config = dict(
    model='image classifier',
    horizontal_flip=False,
    color_jitter=0.2,
    targets=['tissue'],
    num_classes=9,
    hidden_act='silu',
    depths=[2, 4, 2],
    stem='deep',
    residual_init='none',
    orthogonalizer='polar_express',
    max_steps=9000,
)
Rows from block 3 of a small image classifier, named by matrix and row number. Rows with one number belong to one channel. Each number is 500 + 40 x the weight over its row's rms, rounded and kept within 0 to 999. All counts start at 0. Numbers have three digits each.
After each channel's rows are labels from the 100 images, of 14848, where the channel reaches its highest value: "top examples" is what is common among them; "patch colour" is the nearest of a few named colours to the mean colour under the peak. Only what is clearly more common there than usual is listed. The data: stained colorectal tissue patches (NCT-CRC-HE-100K). In brackets: how many of the 100.
# convs0: first 3x3 conv (model.blocks.3.convs.0.weight, 112x112x3x3, standardized in use, each kernel summed), inputs 0-111
# convs1: second 3x3 conv (model.blocks.3.convs.1.weight, 112x112x3x3, standardized in use, transposed, each kernel summed), outputs 0-111

convs0.84:513523557509548527500551488497457621483489503521489478483496539513552496493467528506473495518516466541491508480488473476589540513544495488476449519480515505519544520492502478501519492521578501452526503543509493522534508466494501470485570499615505502528562651603505489472528457556551530598435491498537468496404495449509527554442531500476
convs1.84:548548527486497526584556498529493474493489465510539532489504499472469446501491558496537527483542499480396478500492500569542477491516559502405485467480624494465487505527494502539539491514556499502474498497433506481483504499500526520550540522493504512525520487493474512482549496609514492505503521510494500500736518502539504493496492507492
top examples: tissue: normal colon mucosa (28)
patch colour: grey (46)

convs0.0:502577553490529632504512491494533583502515501542473525569497506473529502494493504394441463505502462526495495515508495411582438511577516488497497496501521565511493508432523486488503472472537468495526503543536493473514518504530540525488587492509434528516493611526507497538512534513568506467458533509510417471456479421531537587452532518513
convs1.0:533483502533517516503493495418564503475437496522509493437496494513471476446547493515480479507510465501504481498451500548507492449523485493466492499537624505470487471511497565515538496414555525557478494492443596579487507489489508491511466448531507515610498487471486472495531526511514504466501513497367497493682511490521492535505537493461
top examples: tissue: normal colon mucosa (36)
patch colour: grey (42)

convs0.2:495445540507477509483476550499498515477498499499499478488608499435481499526455538519501490504493491501500531657549525458500482588518413499519485505585483551503505497446504525544502495400499529502501502327439498496504495530485519585510528495554477518511496497510590500506412474511497481484504497493493525558528509489494502496476546501549
convs1.2:486476472511507448426482569520495526504495525500501524499436510445506546507576488496485510490479495467496448505502448499474500567610470525468487439529496488505451494508488514510431422504435412497493395516510494497512496511490398510502508496500549462506640484413523532462509525507475503538361499483520484467491496492451501562496514466503
top examples: tissue: smooth muscle (95)
patch colour: purple (28)

convs0.13:513505532560480536498566499494485602512484519524445462594490493494505463484484505493485516509552506492505480498480543475622410503504503502505439539502560532511488501476499473497510446515508473497512484371434503519473487453481533552532555495605507519562509547682507499476501498519518531514479499503502548492518497501503525517428516507500
convs1.13:459458472507545486506435491512464532508472507496481488475497488506504535453525513527497393478501514496546474489434469515485465512544533492464474498507522506456434465462494525445503505476498481636524500508465547442469514482508484589537557464598497510674488397421481458504512448478547501481500499491500434482518482525495544509506450511489
top examples: tissue: normal colon mucosa (35)
patch colour: grey (49)

convs0.53:490444557508496494539489492494526515510496496500521496513527502497515499510723517468512510510511464462499593514554496527516450569521497495522582507524583485502561483540503502503483495508501541496610488501496472510485510503517509601482529518462502529507491487505550504513501670476510527499480561468493523538541498509522514508495488502503
convs1.53:475473509514534411504520479466501498475444496489500561551498506505534518503510484520494528474500551453491610495469488489504494517466523389486552515520521500453497541541474463479496593515483498506481519523480525498501467489524585470449498502474497506626500711457487524505503521442483497460598486501494501499479515457499459495499505519513
top examples: tissue: adipose tissue (38)
patch colour: white (70)

convs0.95:500510501501500497521502559499501504500500500514492499494531466487501502499467492434569487516499361475496451532480499503510461496497537507499450514501467512496405545419499605501502501417510443497498488446431512497613495477520521520501515493412599494503588500501499501439586415551504501476479484491498497528600500548499452509499576498506
convs1.95:511572551518482492499465619497482540484614476507561492498503500514517500511506507498508413493509531483507495493506498502488502494470504497506496458489443538498522493515461485464499450595503492442502505491539489496482500468500504496517500516488777502501590508468499505490520489492513518470501446506504490492503500523516508486541473504523
top examples: tissue: smooth muscle (76)
patch colour: purple (28)

convs0.56:496489538532495490515504487505515435495556513500523516494496550449506544506490552427484455499471496518504599477518533497572544494493521529506716544494513468506509530469500641499499498534498492481437450566515487499495543517494546489511511484495585498500572481483498507560533448486516521507463499445509511502544511496507593496486499508540
convs1.56:513509484534461499489455501508486693507541485545518505530507525501551496500498530495531501516518506525455522498485486486561528522481486449509681512491526549499502503498497509440503492492501489470512476495518586492500473471463519510490502496500547482503477557546493521699507508517487487462518488515464512504500512513499423474491503511495
top examples: tissue: adipose tissue (42)
patch colour: white (86)

convs0.41:498478495495564492555466568521542530524434477502474457535542499487534454547526530547629450498570481504500587483498491503490542575518540478532525492524577502535536452659503467470502475475493493491480515464466498544486499495523497505495497536504544528507527477498500495595493551497489577485502502527555489559517498620502519504523578497512
convs1.41:447496509500482498515487493472444465514513528456524595517489467532617509504433519499462500506664624478479487498472492496538559527505518491524499556445521507464511515511463500478471494509484493547509493494528374449491471459554548491523530445504505496480498605526531505457505479494582476514506485494440488512512456506449452485506521505561
top examples: tissue: tumour epithelium (53)
patch colour: white (53)

convs0.69:497486523489509497509452517484463474481486513520513486540502494454513490491490509543532473522511445476502573512530518493543434570474483510509431522500466602489506502508505465496533493441482498467568462399548516473517491472456497578574513487650555519515526536570499527519532536482477516465481493449451639487490499627495480530486514509515
convs1.69:590496478517516459489532511427459672598475520533512613523489496452500500586493506509506501485513526472345495502497468511488488508507509498492458505565522473486404481500474491438526500460521490530545489498552567475475523478507498520528468488540501504511511487523539519502502438488513515505509499518542493497531596543540479508500503449490
top examples: tissue: normal colon mucosa (26)
patch colour: grey (45)

convs0.51:501468521496521509499501499499468507500440500500653458487497541498505500500495506432507496518459558500499522505495497630500506514560483499501573501501438292501434500486500508501500493481498508508387499497489495494505502505502523569499550494501498501497484500517501496504497472589510490503476524504501441478544500403517494505503502500406
convs1.51:501507399247501501479490507477515515497493484507526495520492423497508473514535596516585453472469486491503493496463498537483507504529505499495533501489470502535500501497510464484501497504496480476561501542511489511503501521506480481510460487532497486499486508451487531470607507485501502506511574503484635506468502494481499469504420496443
top examples: tissue: lymphocytes (61); tissue: normal colon mucosa (36)
patch colour: grey (73)

convs0.105:500511494495488504508486507513481487499486483501435459495542494493571498503492499443555494561497499498504491511505488475513509553525516502484498543549498505506527499487473483494496505492494459500515511542561500513508531487560514559478473503454463507511495493491496481489518457477503506621499490494499494626207527512492503502525502504490
convs1.105:532496471484537509520647470484499499507485463501497512532513528496491471528547510421465475491517499417515517547507507451498470504425505496401500498607525476503458488569504507505492509510516501513440499510479498499581494534453516532508515524510521518450511455452490598516389503559490492536515503416485488637469501455498529520499567464507
top examples: tissue: cancer-associated stroma (41)
patch colour: pink (65)

convs0.82:500529507518429577499523476479596602493491488501554497523563501532526505495475545657421488503522480549499517541503498471529475526601494499521470481521512496509532496467505543502503503447504497523510462458468451507512533492427488428503606469540443492542513541518568502467513461485539435523494475519488540577450481461555525511501508547458
convs1.82:465518532505520516456530493502538545485492499512499532481466552470478469400569495485501557468493488607296492497480484543509491492510500503456495558547538480502463483504503506557503484458605507509499473465485509497494509471475515501522545465520506500551491502457493516488512484485532484550476572503361505497589494478538528566493496480515
top examples: tissue: lymphocytes (63)
patch colour: grey (64)

convs0.3:511655501524376589518511484506466570515472500507508550502515497511535496495456501505424466501507513506496512499521484490502550523597525501520403535496505601490502505457478500497498487520530487504506506454424516470493421458520507517515503488517499515517509502596508489479500552489536489478418482522514595516391493477491501505508507493583
convs1.3:624488506475494489473440496504517482483413534506483521472511499503505502493556513486459449438504444498491484498503499502502373493535490512491467538453451438352558471597502479552525496528521499513555517493530483532453512510501473534514499567447520523523502499422513506499501477585420471437502543481440526499507503494527508537496403508482
top examples: tissue: lymphocytes (72)
patch colour: grey (56)

convs0.21:497567473501545558540587513530492654471533522542590610539525498468495514495583521459486480514473465490501499500510504481515467494491524505552497520540615599520460548502496521488500482526509519494503496619542525518472492477417496479508508491573458483530513470476513567481532542486489506552507448535473485504456492457486489491528505502539
convs1.21:531497454526494537503464498507480489512491558476498515506483507497505550482476487505506505521525508555432521497507498543508496495545484503474509500540540501512610389489501509458494496484524501494543492468421484490474499500492445505495555470780493506496491554500534480500507483462579506489461507499469504498543528521497496521513488493442
top examples: tissue: tumour epithelium (34)
patch colour: grey (50)

convs0.18:499450487500506506481498529516522493504501507502522490484490548491497502498517500489482560499503486462500294497508499498485492362499501500491604500500486496495490502548499553511503500496499503499504498469478501502502510499506532491498489517512733496510537453495492500384501498529509500506500501467493507494501500496504596500497523500523
convs1.18:434510500498510496491485503492508516425495551415547467497528498498546518496504499521502506498521498515518542479542486511474496294492512488505678501540495493511516498477484538557513500589492502492521514523503479499500498493517494506500465494497517495520490494514511502322499501494528501495512495498495492503499467498487545502612475516466
top examples: tissue: tumour epithelium (33); tissue: debris (30)
patch colour: white (67)

convs0.11:500510483502489468468447475507552516478470492501506470533512504455459500529496531510465433499507507670503572483538532534495504403475491508527544569514547494495580504479498486495500478453510477479505493484438470525507495548508498451577518510558464487502522429541497558655527463502486489475518488487490533608418505513537479512479486525551
convs1.11:473460488491507467460503492559506530499535424528499537512490490498479500510490496493547440448513493403482364506482498485491480585464527508491437494546496491492572571523517573478500500489498466584504491493496497500498504494495492542489467522493499500498490534461510551679523519537466526462515511522567501498500504594553430488415501565507
top examples: tissue: lymphocytes (41); tissue: normal colon mucosa (28)
patch colour: grey (63)

convs0.86:491461508515483502513481659493522467494496472517509497509496470479423529545487500472499543512497538446508574606483496513521507645539485501547431501549437534526445503465500452487504495485496486518515505468368518503471489487481502562502517482531500507488522482500615515417528516486506476479504488466459528553546509497503443499516575510518
convs1.86:493546504499488499490526538454504555521493501575512513496495481390481509494504535503528489527502519476423481502504500499534501558788456561456493453495514458502474510483506518504502441474529494486502396505554497504500508505468514502519505499516540521507552480495503488497497483485526503537442502482497478498500537539537525508486478511490
top examples: tissue: smooth muscle (51)
patch colour: grey (41)

convs0.93:502618498493638505496512635508448590512471486523511524541513492437482507491547524483512438488517471501502547525525503482537494516535495504520481508523603546573483494523470468466518496435503502510493500501593469473526492494479484495515513506500494503542493622534508491506500477473466542466444506531492613511475494501465494497492586479551
convs1.93:503508500524475523489494498491479560525531535485487602481478492490501485431465493482441471473505500560598498507463505506561493475509490504632481548459476500480508499727497461459501501510511511515477498486472497497477501517537453456507510481518499502512499610500504477491500471484520409506481510488603471495502503532482477532498529544512
top examples: tissue: tumour epithelium (44); tissue: normal colon mucosa (38)
patch colour: brown (54)

convs0.71:493512466479451495492500500517578551502567499499484518489517500494522511499495500521547469491488469509499530498488506500390490529484500500497402489492529568515548502512590543454502501498485487500580496495498515549480494498501485463499414559518500495498500507507501498562501486522500713500502500496507491562356492564502505498494499501595
convs1.71:498473502269520520500482496473490516500480508490491483495501339543519491500496571495503451508448461452509391500498500505507497524488500482502453502489487500523492500392464502495493538500503487455507528499538492511485501558510486496503504476534495472497494487484494492583503488488555386544503552507478540538492493494466538498520494483450
top examples: tissue: normal colon mucosa (99)
patch colour: pink (78)

convs0.15:498558511498522519493501530521529505508567487502501462360501578509487519506450495429527514508499486486503482506537486532472608491558524486500677499495543510459502549479462583497507500455498487500469528631501501529497520514492536524504473498468514538515485506509490500576489463516497486468488460490498458481458500458497517506497478505639
convs1.15:507459494497492552498433466462705570505489489538502514510535499498581481488487516511512518491491473575524546497497492472530478500461505451531615567535516497523491441505507539506498491505503501487513497504502529628507511498482515495484501525498548501502488488553515482671505507562487502492502503430478485519505506506504499496510503478550
top examples: tissue: normal colon mucosa (43)
patch colour: brown (40)

convs0.85:500488491496532518514545475505539622500548500512503558474500448361456510502542494491551472506470479468499548470498515520515388590519496502485497494491485486482470515500504425496507501475498498500465498510586535498507486466487532512507535510665548527511503521584479491514506478593520574492436501470493564493511500482534468544532518504562
convs1.85:443509507444509488500516498516533528504528575505491508488490500505512536491483550523528372472503545484525489493446498517501492481573527496460471474506510551508484527431482546440514507434483502546533495528542580507455507480499502494486488459621498518605495522509507445469550479598643499502504499515458503498543503569525500495550419553441
top examples: tissue: normal colon mucosa (49)
patch colour: grey (42)

convs0.107:503459466514443508505494476517503485505571560498484648694496499507487499509513494473488496500529434503500457501491504446516492502479500499508528494506479692497505493514530496528495511479511513493580491516575534494490499505496499457502453501501528500498521495515501552509500517498486623499499498487497473500424516517496511509464444500521
convs1.107:511461494460508495509498498422357461498510471499499394498520386501509468501502487503520502497499496534499502497521498501503461500509518500514558502507513521593449493443498489545488499492476502490627504489511527369498506510498509485497460353516500502466488497503505498541506496484486568539496517492567503502498498503496507501506472488354
top examples: tissue: normal colon mucosa (63)
patch colour: brown (30)

convs0.45:515421585516500508519494489496458482534476476505498486505615498508507498476414557480492472501530501582516532505522504560499524434531503501612493535515496484507634473513499409484503493475494519500500532450476490482510497510502496534522522505471424556494537430517506498665505411512514527482470512460512505560541499538549519496497500512517
convs1.45:527512484485507577486524498523526529509490482642524528518473494468489471483486528523532485351504512580483378511462491490515482644485502494515482560470491500456506532516480532488496500520532457631498488496471505508494486500539507550506569501501508515497502519496506523540593502537501537472514510513485509499542510521527393504450510495495
top examples: tissue: lymphocytes (41); tissue: normal colon mucosa (27)
patch colour: grey (53)

convs0.27:514496496513501528482498506502501484502520486511493560508494518503443498526494486369522495501480486522500497500489506481504551510510487501502506500500471538510455488497541482495498499511620502525635573505501610523510488484499496499501428508439500508499503643483510523495500529497501549472492490486474509504401501538469386486492497501663
convs1.27:505489486408497528437603521482509511500498500499489515501516247501498498502499504526464444490501430505494500500498499544664463503571497512485498497480498454492461509421494471501500502495453502475541501499498518554497508484532480480436502534491499539500508477500500493498500496508503436534509574506511512498499500463515497496505469496467
top examples: tissue: normal colon mucosa (99)
patch colour: pink (69)

convs0.19:501513504530529470528529529504506406525492535507497482511573522510467518531496486453506535506492528445500465459512495499495476536493509505494481500523444494536522495531501522473513506476506509503487498444489496506513519508453499538519328501660455494513493538502488493494489514507514502730498492493503479509515500502475578499444531487484
convs1.19:469527468491501521547501510386513500503475512505498457501506499498497504441524507489494389574560507541502504517489503470489511523627488509518506498596528490545463352513478490465479497456497498499454516558462474499561480540485514503485454567541461512522497391535498470583451536458502469553502508469527501509447497440445502503496527491568
top examples: tissue: smooth muscle (42); tissue: cancer-associated stroma (30)
patch colour: pink (64)

convs0.60:507468505412550469486483522516428536539485570517544502507513481468517497474529479553513457496507487459505427495450498481474494620492502506541550488523593498543472489642502499508484484487469500532519496372430495513503502519522516452492427531642581502489529499542540486512513508506495513544457492522502483509505494487508588498475510497523
convs1.60:452440563420513531517520502552481472500504406453538502487500504526564530474452597510544493538639541440493529504496483512521535484568587492547518488487464510604491490513485504525465497473453494534432465555573428503519491515518505473508572498511514496474501499500494477517510506416539508514499499507515516523559476514385524506561532508485
top examples: tissue: smooth muscle (62)
patch colour: pink (65)

convs0.64:503425502514454490501483500500526482464491498506416470479552527504450508501503546466455536499512489534502474541485575502516480505496511499580487496486706507492485535501485475481536481529480470509505487399356495517512486479469510440517493491340492518517509517494538530575501472475513477542519486489527521514479508518498534502480504499528
convs1.64:501456496511500483474534498554500509516517508489490449500509558506492565491528493498504484503497485609524482535504500414490492687461539496486489465455378469492517592489483555474456495468500476528490470496480455498508509465479517512500412490478493496532491506445479505633467481472507495499512497471530483512465487499496591529448570483560
top examples: tissue: cancer-associated stroma (40); tissue: smooth muscle (34)
patch colour: pink (65)