Weights of a small image classifier.
Data: trained on stained colorectal tissue patches (NCT-CRC-HE-100K), 90422 training examples, 25.5 epochs.
Rows from block 3 of a small image classifier, named by matrix and row number. Rows with one number belong to one channel. Each number is 500 + 50 x the weight over its row's rms, rounded and kept within 0 to 999. All counts start at 0. Numbers have three digits each. After the name is the row's rms in percent of the matrix's.
After each channel's rows are labels from the 100 images, of 14848, where the channel reaches its highest value: "strongest on" is what is common among them. Only what is clearly more common there than usual is listed. The data: stained colorectal tissue patches (NCT-CRC-HE-100K). In brackets: how many of the 100, against the usual share in percent.
# convs0: first 3x3 conv (model.blocks.3.convs.0.weight, 112x112x3x3, standardized in use, each kernel summed), inputs 0-111
# convs1: second 3x3 conv (model.blocks.3.convs.1.weight, 112x112x3x3, standardized in use, transposed, each kernel summed), outputs 0-111

convs0.26 074:507626440497481577505518482530582524497486547479439453485543500577549497489526527312517581494539432504495451554540502502423487489527552500496416499565535726498528506482507461536501501546506495480506501516547568520531480527504564496488390517479495503507462543529494503520489496536451465502468539518569354548486502475491497555482447494620
convs1.26 076:505546544482492429496414503544528378498518632514512450488499544524516502506537409473475536480461512535478572513482509566490449485510498497596475510563402544500468494523501558609457492450447498507387511483500475529519512488513529622487481663526491508481503490495472508468495650618531479502484485457519506505579502497408619568489523468578
strongest on: tissue: cancer-associated stroma (30 vs 10.6); tissue: mucus (26 vs 9)

convs0.89 117:502544525507499480625516550507450486502529518490497597657502485468473492461484501437451384490556459491507531498527507480545506527489524499549630500485517529520495494816504456507493513490481503467461500522565496469507518519451490416497541507459612501489537476509492530562513444477486471462487468500502436492565504477506512507534553496501
convs1.89 088:410506543516488546510504521461490495503569513545510536497513435545567500538492505505505603512511619525554532490495498454515654573356501436535685494494531531556467576546490454460463551505468553477484506507522484513501521456509549482498507453495600544477487678509448491632494476479519548521583480503489556504496473511495458434482503535478
strongest on: tissue: tumour epithelium (43 vs 15)

convs0.66 072:490612495459550485518573582509510695464465530525588557459500512544491505509475510491566490533482480541502533487454505452510447512436553502467443515499577468567560510532505480533496508505498493434546505568547509508546482466505509461525579514739508503484529487462498501472514429471476480702468517488524513495484497505506579508469546518523
convs1.66 051:514702468532498488586528488475545511531487560502520524478463504504509620565425522542585549560578543429595515496513496556483501463440514517382502505485498565458511440493527492579520503570521505512405487486513508499483492498513495487500498575707463489485495533525534460498515548513557503504458480562536556492587530533465478488539543448391
strongest on: tissue: tumour epithelium (34 vs 15)

convs0.23 084:511638496551449553527540511528529581494621515518540605482498473496422516490436490333578486513514520492485480495507501492499465490527526523471379529514533533503491505468514474549492523605516526512452530588655497506504491478483516487508616523621479490504497593607490479435521415459485451556432492552552495501522509471479427523528515499442
convs1.23 099:522495518514506459642532498543524432485530506492460579493489488504538493575489535504548573519447528656533522504555504544456493459494510495483515506449587514372530441481512397496507512555474529487403542501562496547455494482477535501564329559595520520433494417480529402510502501472556498502491503550434531506614542593485489474499443455429
strongest on: tissue: tumour epithelium (51 vs 15)

convs0.59 068:502533517481536549444452578513471517497458503496513435448607492516504485488496489484462517491640518467502578502431516448514583548462507524580625505521476614485482466459493481504512499460440494494496499481460499500500535574498469526506585528265487491544508465525516501520501447519452468308512495609501454519506518506525494476562496542559
convs1.59 036:551569506489529576493547466493522505498499452478469489414509496475471511493562445456499500609496453531411444516516535424509507564412549525491489518489446449594507460479543755549508442529522501532514488590537471504565515458523525491518481495482511488452511576511443486490465574524517555527451510502555482524489479495520488510446602385650
strongest on: tissue: smooth muscle (34 vs 13.4)

convs0.14 091:502372561505469574503498504431566534503474497506482430445515509492438506504469502473489500517436530514495473537502492329527474551548499509481464499479542557531543493505536466537497500453504469453599505312453536510521502540493536518488647522508498535487513528590529463444499475582555538617483505463501521477694505510537510505414499513517
convs1.14 085:473454496537542376524707491523493522527401496508525452492503507478502492466554514537554535559514511485607526504521484492486489523470575492494497454565509519471518544486371516581474483473534472573381478509434536478522489571542596591500384483506498540593521414461496480493513571444491437482512504522593497497505501457491525570509508381509
strongest on: tissue: smooth muscle (43 vs 13.4); tissue: cancer-associated stroma (27 vs 10.6)

convs0.96 063:501754474529507532518475558485491660504534506524537648530500479498428501530513474396591516517562542483502546495492503546458468520544573507470465514510634478524477504489506463514484471567497529485547489584507529526493490495509517466527472535533622486499554579494513521479502473504449506554551461594499461518487500549546516509521599500515
convs1.96 061:542577519566471499494496501632448514442504585484502549505502517516515607564505484495504616461488549521387500495526500533475543472533465509309511499448521509429653451519502492454509510561505513507583515461503545495436497480477471445464494470600501506486461618490516373480495530461601508495482459497541506493506516517503538500528415504397
strongest on: tissue: tumour epithelium (52 vs 15); tissue: normal colon mucosa (32 vs 8.8)

convs0.111 076:500713521491604508486540532501508537492487460501492568638519501410493492488675552441415482500482464506499499513564511447503488448501502495512519513550483459520495523470511495478531479472504516501528500478451561495516458558469511498545539458493484480541451652545483517509502618505462496440468500500492451515362495461418428503459507492610
convs1.111 099:486503479504499529421473534465490651529510609498485542493436492483456468491591420494457475541500481543489510496439501549486474497506485508507463499435378568519696467722524527460500500496513503424494481465447356490428509559504465489448472494556471500591516584498471509499503505471449485460489483491520487450494512500493503547490495534494
strongest on: tissue: normal colon mucosa (30 vs 8.8)

convs0.80 120:507518500499503499529515497499493501503499501496526506541507501510515500497487500525467486500510497500501504491488509391520487510503509504486498499504511497501513502493503503472498498521499503503502499502512516499498501479527491524519437500411502498503499496499493506499569494501497500492468498489518448660043503477502512504488500496485
convs1.80 084:512523422502507546433516480487500492499515504492371505501530505521477497506515476341478520504471499514535501545530537490494489531481266496527519507523576446496521511492510499523499510548472500508522502485583499501538503502427503495499496493497472463470491533515495587642325436531488527499492520457432503617375538458509511506464501624455
strongest on: tissue: debris (36 vs 11.1)

convs0.52 078:494460481507495481497491504510504538504521502512495473429552542456485500518460498366565510503517435472503541499490482550399419657504494501543520512503703491495516500541506526477497494478498461500528501438386528512486566524444502491484301519571494492501529509495488508560518452477495561517612501459501434611517502510501513497622510502587
convs1.52 075:504494526454519417566478464560539464526507398482499510615511502541516509512499507506510470478458565556479478511507501470489501694504479479474495503451709524520499448532451530462423521519409477502470516521471360641507492530521505468489490576517502498489454462509443390525474512415507497501510492501529503533531447485485508494483507477645
strongest on: tissue: smooth muscle (38 vs 13.4)

convs0.16 123:500583535474521464491490503502492514497497495490497503442524570476562506502415507336535367504496535593501753487517502507500462609499498492560583506460492505510553493508501545497467514497509500449449505583537485506490563506480498492505521501572501508480535485468503533595522365506511537514529515503504432473465511509671505498504507514467
convs1.16 123:518517461499497474535518467482541512524501509521506487500485456502475521505491514514546518478508519430514319504503505479461494538509519490434565511491833598470490579555488495482516539493524471574524458504522584516496491500569493516519507489525478379465465470567463491454509504538476507491503495507471533512508546522515359447475517486505
strongest on: tissue: adipose tissue (42 vs 10.2)

convs0.6 115:500517505498619524500492602537340537513592495541484557640501478453428514501531523386510482500653393513502500491467508501672469523506500572494506497478578484590511501581465479478510496468502479503485515491466494493501498495495494488527537578526535502506500638563499490528501489498494580500416485499504480499520505565460476500501591501422
convs1.6 183:510498521508398492524535505474447521499567482501507482476510488512496503514458541508495548496510491480494516501486503517605552490459513494548491518486540511477491531794484482506502506490505520473395502481501522499478495511511505502518521597458494508498497538567496516501498464508436366501509482509776452492479502508490498489503536496564
strongest on: tissue: tumour epithelium (61 vs 15)

convs0.28 195:522572545502509549494597496493503429500503498512500509497498491500351500509494499530503559496500532580501580495516498374502497500500489501503580503502364592501410498636499483499500496518573495503538500461484547500501486494477499561500502498338443509500513670485493501518500506493509470488506483498403478497382494509502311507464485500515
convs1.28 195:504566487522442566348534553508496472478509516521503514492512445477513512568493443502407491486498489548503504500445479499554513487452465549493510470501434507514550556496492500509498545502657503415597496493497565494516496497541497399323504494266495511506548517449515537478499488484472509495522501508528510500467541357522435494517427503470
strongest on: tissue: normal colon mucosa (43 vs 8.8); tissue: tumour epithelium (36 vs 15)

convs0.92 093:499354518543474500506485467498540496496503578490498429510522487445512505513465553523479491490482520497513571528509558538529478556509518495557551478546505508472554492501505518513515505390510482455513506264327504525464506520481533474568594504672643540504502511524527475590493437548490492537499500469502512529588505470501532505468481500541
convs1.92 066:487398439507530450514424514486478571564513573526511439499495498476511508520610505522542470564475547471535527497533456494472524594524577503533490448691508510528473463469440665529425449469405444578476472559454524483529468545502540566510646515519514489546510400550531570529511595518462501482492523569512462502503479503505512545523465448494
strongest on: tissue: smooth muscle (52 vs 13.4)

convs0.106 135:500492501508480501494499481493494580500490500502553424496504573496535500500482788523502476502499501499501491531502524483534513535510466494503498525507500433501584500476501470471523483465516638498486493424434473499500525500497498444558498499544573494516472502505496501500503433567501501439489497493498493537396504507537598500256592501481
convs1.106 173:500424481501502507420357490481495508540508500497583580507496513450500512500458511483479501507555486466507408502502444514451503514495373503500503401479507289547501498499461495498470445480500396504455439511486457500503461499454445419499506500476408280449512504517518612491555500504506492512442472513588487513509468502504429482509486493492
strongest on: tissue: debris (98 vs 11.1)

convs0.46 074:495451517550422544537524471493477543541468488509507527515505466490489494457542504341454438500518537568492479508605509344519471539662500499556509513480691606528499482493500402514500487553509492473574505480485504487458488502482511604503544494424525491533549522556506523488501428512623520531484470513500539453370498529520507503492513504550
convs1.46 053:520509492511468451413501469479477466506455546468498509497490504518475377392554487493465408389529500470475506494476493533511476512516446476331501522512475508333482709482496400511501512506510497552528514504517515486492499494503581521456406525427493515661487461493470496488501434464513524429531495438524514494497492473582490551491492505478
strongest on: tissue: cancer-associated stroma (46 vs 10.6)

convs0.42 080:497441513498475553610492499499545417499508497498477519479495530532454501489471523323444542480516460478515484484594566505525510388518561501568528497499738531488697504557495439509521481542499491478536494466509486507482556494519536554520477507478460571528466463548512510594488494444490454551447545497542495553447520497464515568512479522521
convs1.42 073:524511532526495533495504489565492389507537501524448499499505501499464522531503462514500578443535557521618523508488496481513498590511492446471540453512521497460488641493496477477473545472511474519387515505485438499511484467512499720487375497491482537505503572501453454729489393504529502483571502495518498500494543456533523500423527490490
strongest on: tissue: cancer-associated stroma (54 vs 10.6)

convs0.20 122:508567496509436500416493489546442502512539501496640514553493511511468544486482712617437445499455453503503499506529555469567475525489435529508460582544484515521498519373501603403536505524534687503517503532549499507498535496459500413533502541570442577584458495496514498484501421516495536446473506524487515496523499454500492498446519515517
convs1.20 098:517466448626469498411503502515479478430446551508581589423491569480502506510429493465511579458483512508435501514508488530659511491507464521511489589540449454509482584484461313491494495506499476508441464454458507499502543479489481451490676528495500373498487529517533590507519491466503443501375474531488463509497464585504488508509465492490
strongest on: tissue: debris (44 vs 11.1); tissue: tumour epithelium (36 vs 15)

convs0.63 068:495640454508522534489498468493497534465492447527534763511502489510497562483515519335617467501523499500495539522563500524418484509526482486491479523478547353538457530498550511464513447525497536483501468621541540483474514497495489453524570513550510512509504528641511529503525474439561483482476463549541481530470487476516522499547562503472
convs1.63 056:398549462560435468548526478480648534586554580503513589487468544519495708542479527505533487360493495414518472503589494544508538468507491508469502522512496515467521490549524428494517498522502511492536482490561539567466493504494461494517411504622490498478438503519517530498501494485474475488494451545340546499574490564476494490513414545440
strongest on: tissue: tumour epithelium (53 vs 15); tissue: normal colon mucosa (32 vs 8.8)

convs0.4 210:501465495504483500519502501501500491501501496502509500477488502499418502497489495474494497503541506501500493494453500556524497450495473502501560504501502411503446501503500437537499502485528501470500505496461502501499500542498479493500608500551444498495352535501500505470503460495501500531506500710502443386847503500497473499584500500499
convs1.4 201:506503472495563563445488415497451498511493553489400492456496506545576493477499484478547529482485516440457442514545537500506604509500287489492494520449517502448508507488505552533502546541480528621469560529517491490501499538491440428499488452598475481503345419440546459573488524492496495532479624609537567503358545497494506511508515514531
strongest on: tissue: smooth muscle (42 vs 13.4)

convs0.31 056:496446493514504488509477474505517494502540512494534492487582540559337502519446513600476491498514458519506542473490524526500447567513517502521531500504582477482502491458481581448535506525502552499500504576523500551499539505473494481517415482503468491499488494497490572502541329522497501524496487464499398647207504503509515484465464501497
convs1.31 051:459548510496505481492544492476629477502519518512489507504521528484485457485482495470517454453492498631485474572490497474501491616499221512501499514580533485680501487512510511491507523513472486462501501511527494581527512512494516497489484538509481465480506483503469509591398503392496498496502500485489494601400472510578497516457501605519
strongest on: tissue: cancer-associated stroma (27 vs 10.6)

convs0.101 073:534528562552449487504533491471533671521501503538489442460502499465523499466475480528408511537509546559501475479452530395587494556460526499526378532499625561499556484465549490564498502485501492482530535426407517525512496488533535466523632500702490499527512494609483464496502534518499569569480462466468549493498556417535546514432553506515
convs1.101 044:528487513414555427573378461569485474489403433501504441515500505498490473404492584524527503499513476476721471499538487518474466497467565496553486506405556498437446430473491521526505496495580495597480499515423502489496504518489525525508580514580503508513473382418498531514526580628510491496462532481506490481563490580467490495581515483435
strongest on: tissue: cancer-associated stroma (28 vs 10.6)

convs0.12 078:487519498495513475500484617488642533500490455503573550554502492485498504495460504460493466499518495495496531504530501427509439495483498494491482495492529661613427495493644513473539507456508512488508477495605520530520496485508490462507473522551497496513494546555506525575500400589500724449455497481500478499497501508483523515488630490645
convs1.12 097:477490507451482501520495515580519505520521580483502411304479317507498538446483519499506435540554516448451480484480506507500561513490504521531452470564519545497470492498499441590500512491489502400372500478478539517448486531567475494508510619543487483504488492514514553509509490546586267521486485526523533472476492508507496495503499478428
strongest on: tissue: normal colon mucosa (99 vs 8.8)

convs0.100 066:497594446449503464493460499515503499465485490491662550589537515570519498497430566623459532502550489485501423530493520487458492528464504480498454508590500571491495519497495503486535470498499574494501477594450504513516508523515500460507479494565526502537501545494501520530501526521467388499514494508497284613286486514489534499519516497568
convs1.100 042:602447505552503509404497502498530489533549539476537493500494501519504534550497464453502527510472510558473506504526506514484469549451357502479485482516436470504500489572583521531489508513495473456471474499476496508500584475503506543482490727513471362334490505476488545453495493492493526554422504465535514494410489484594684520472536512484
strongest on: tissue: debris (27 vs 11.1)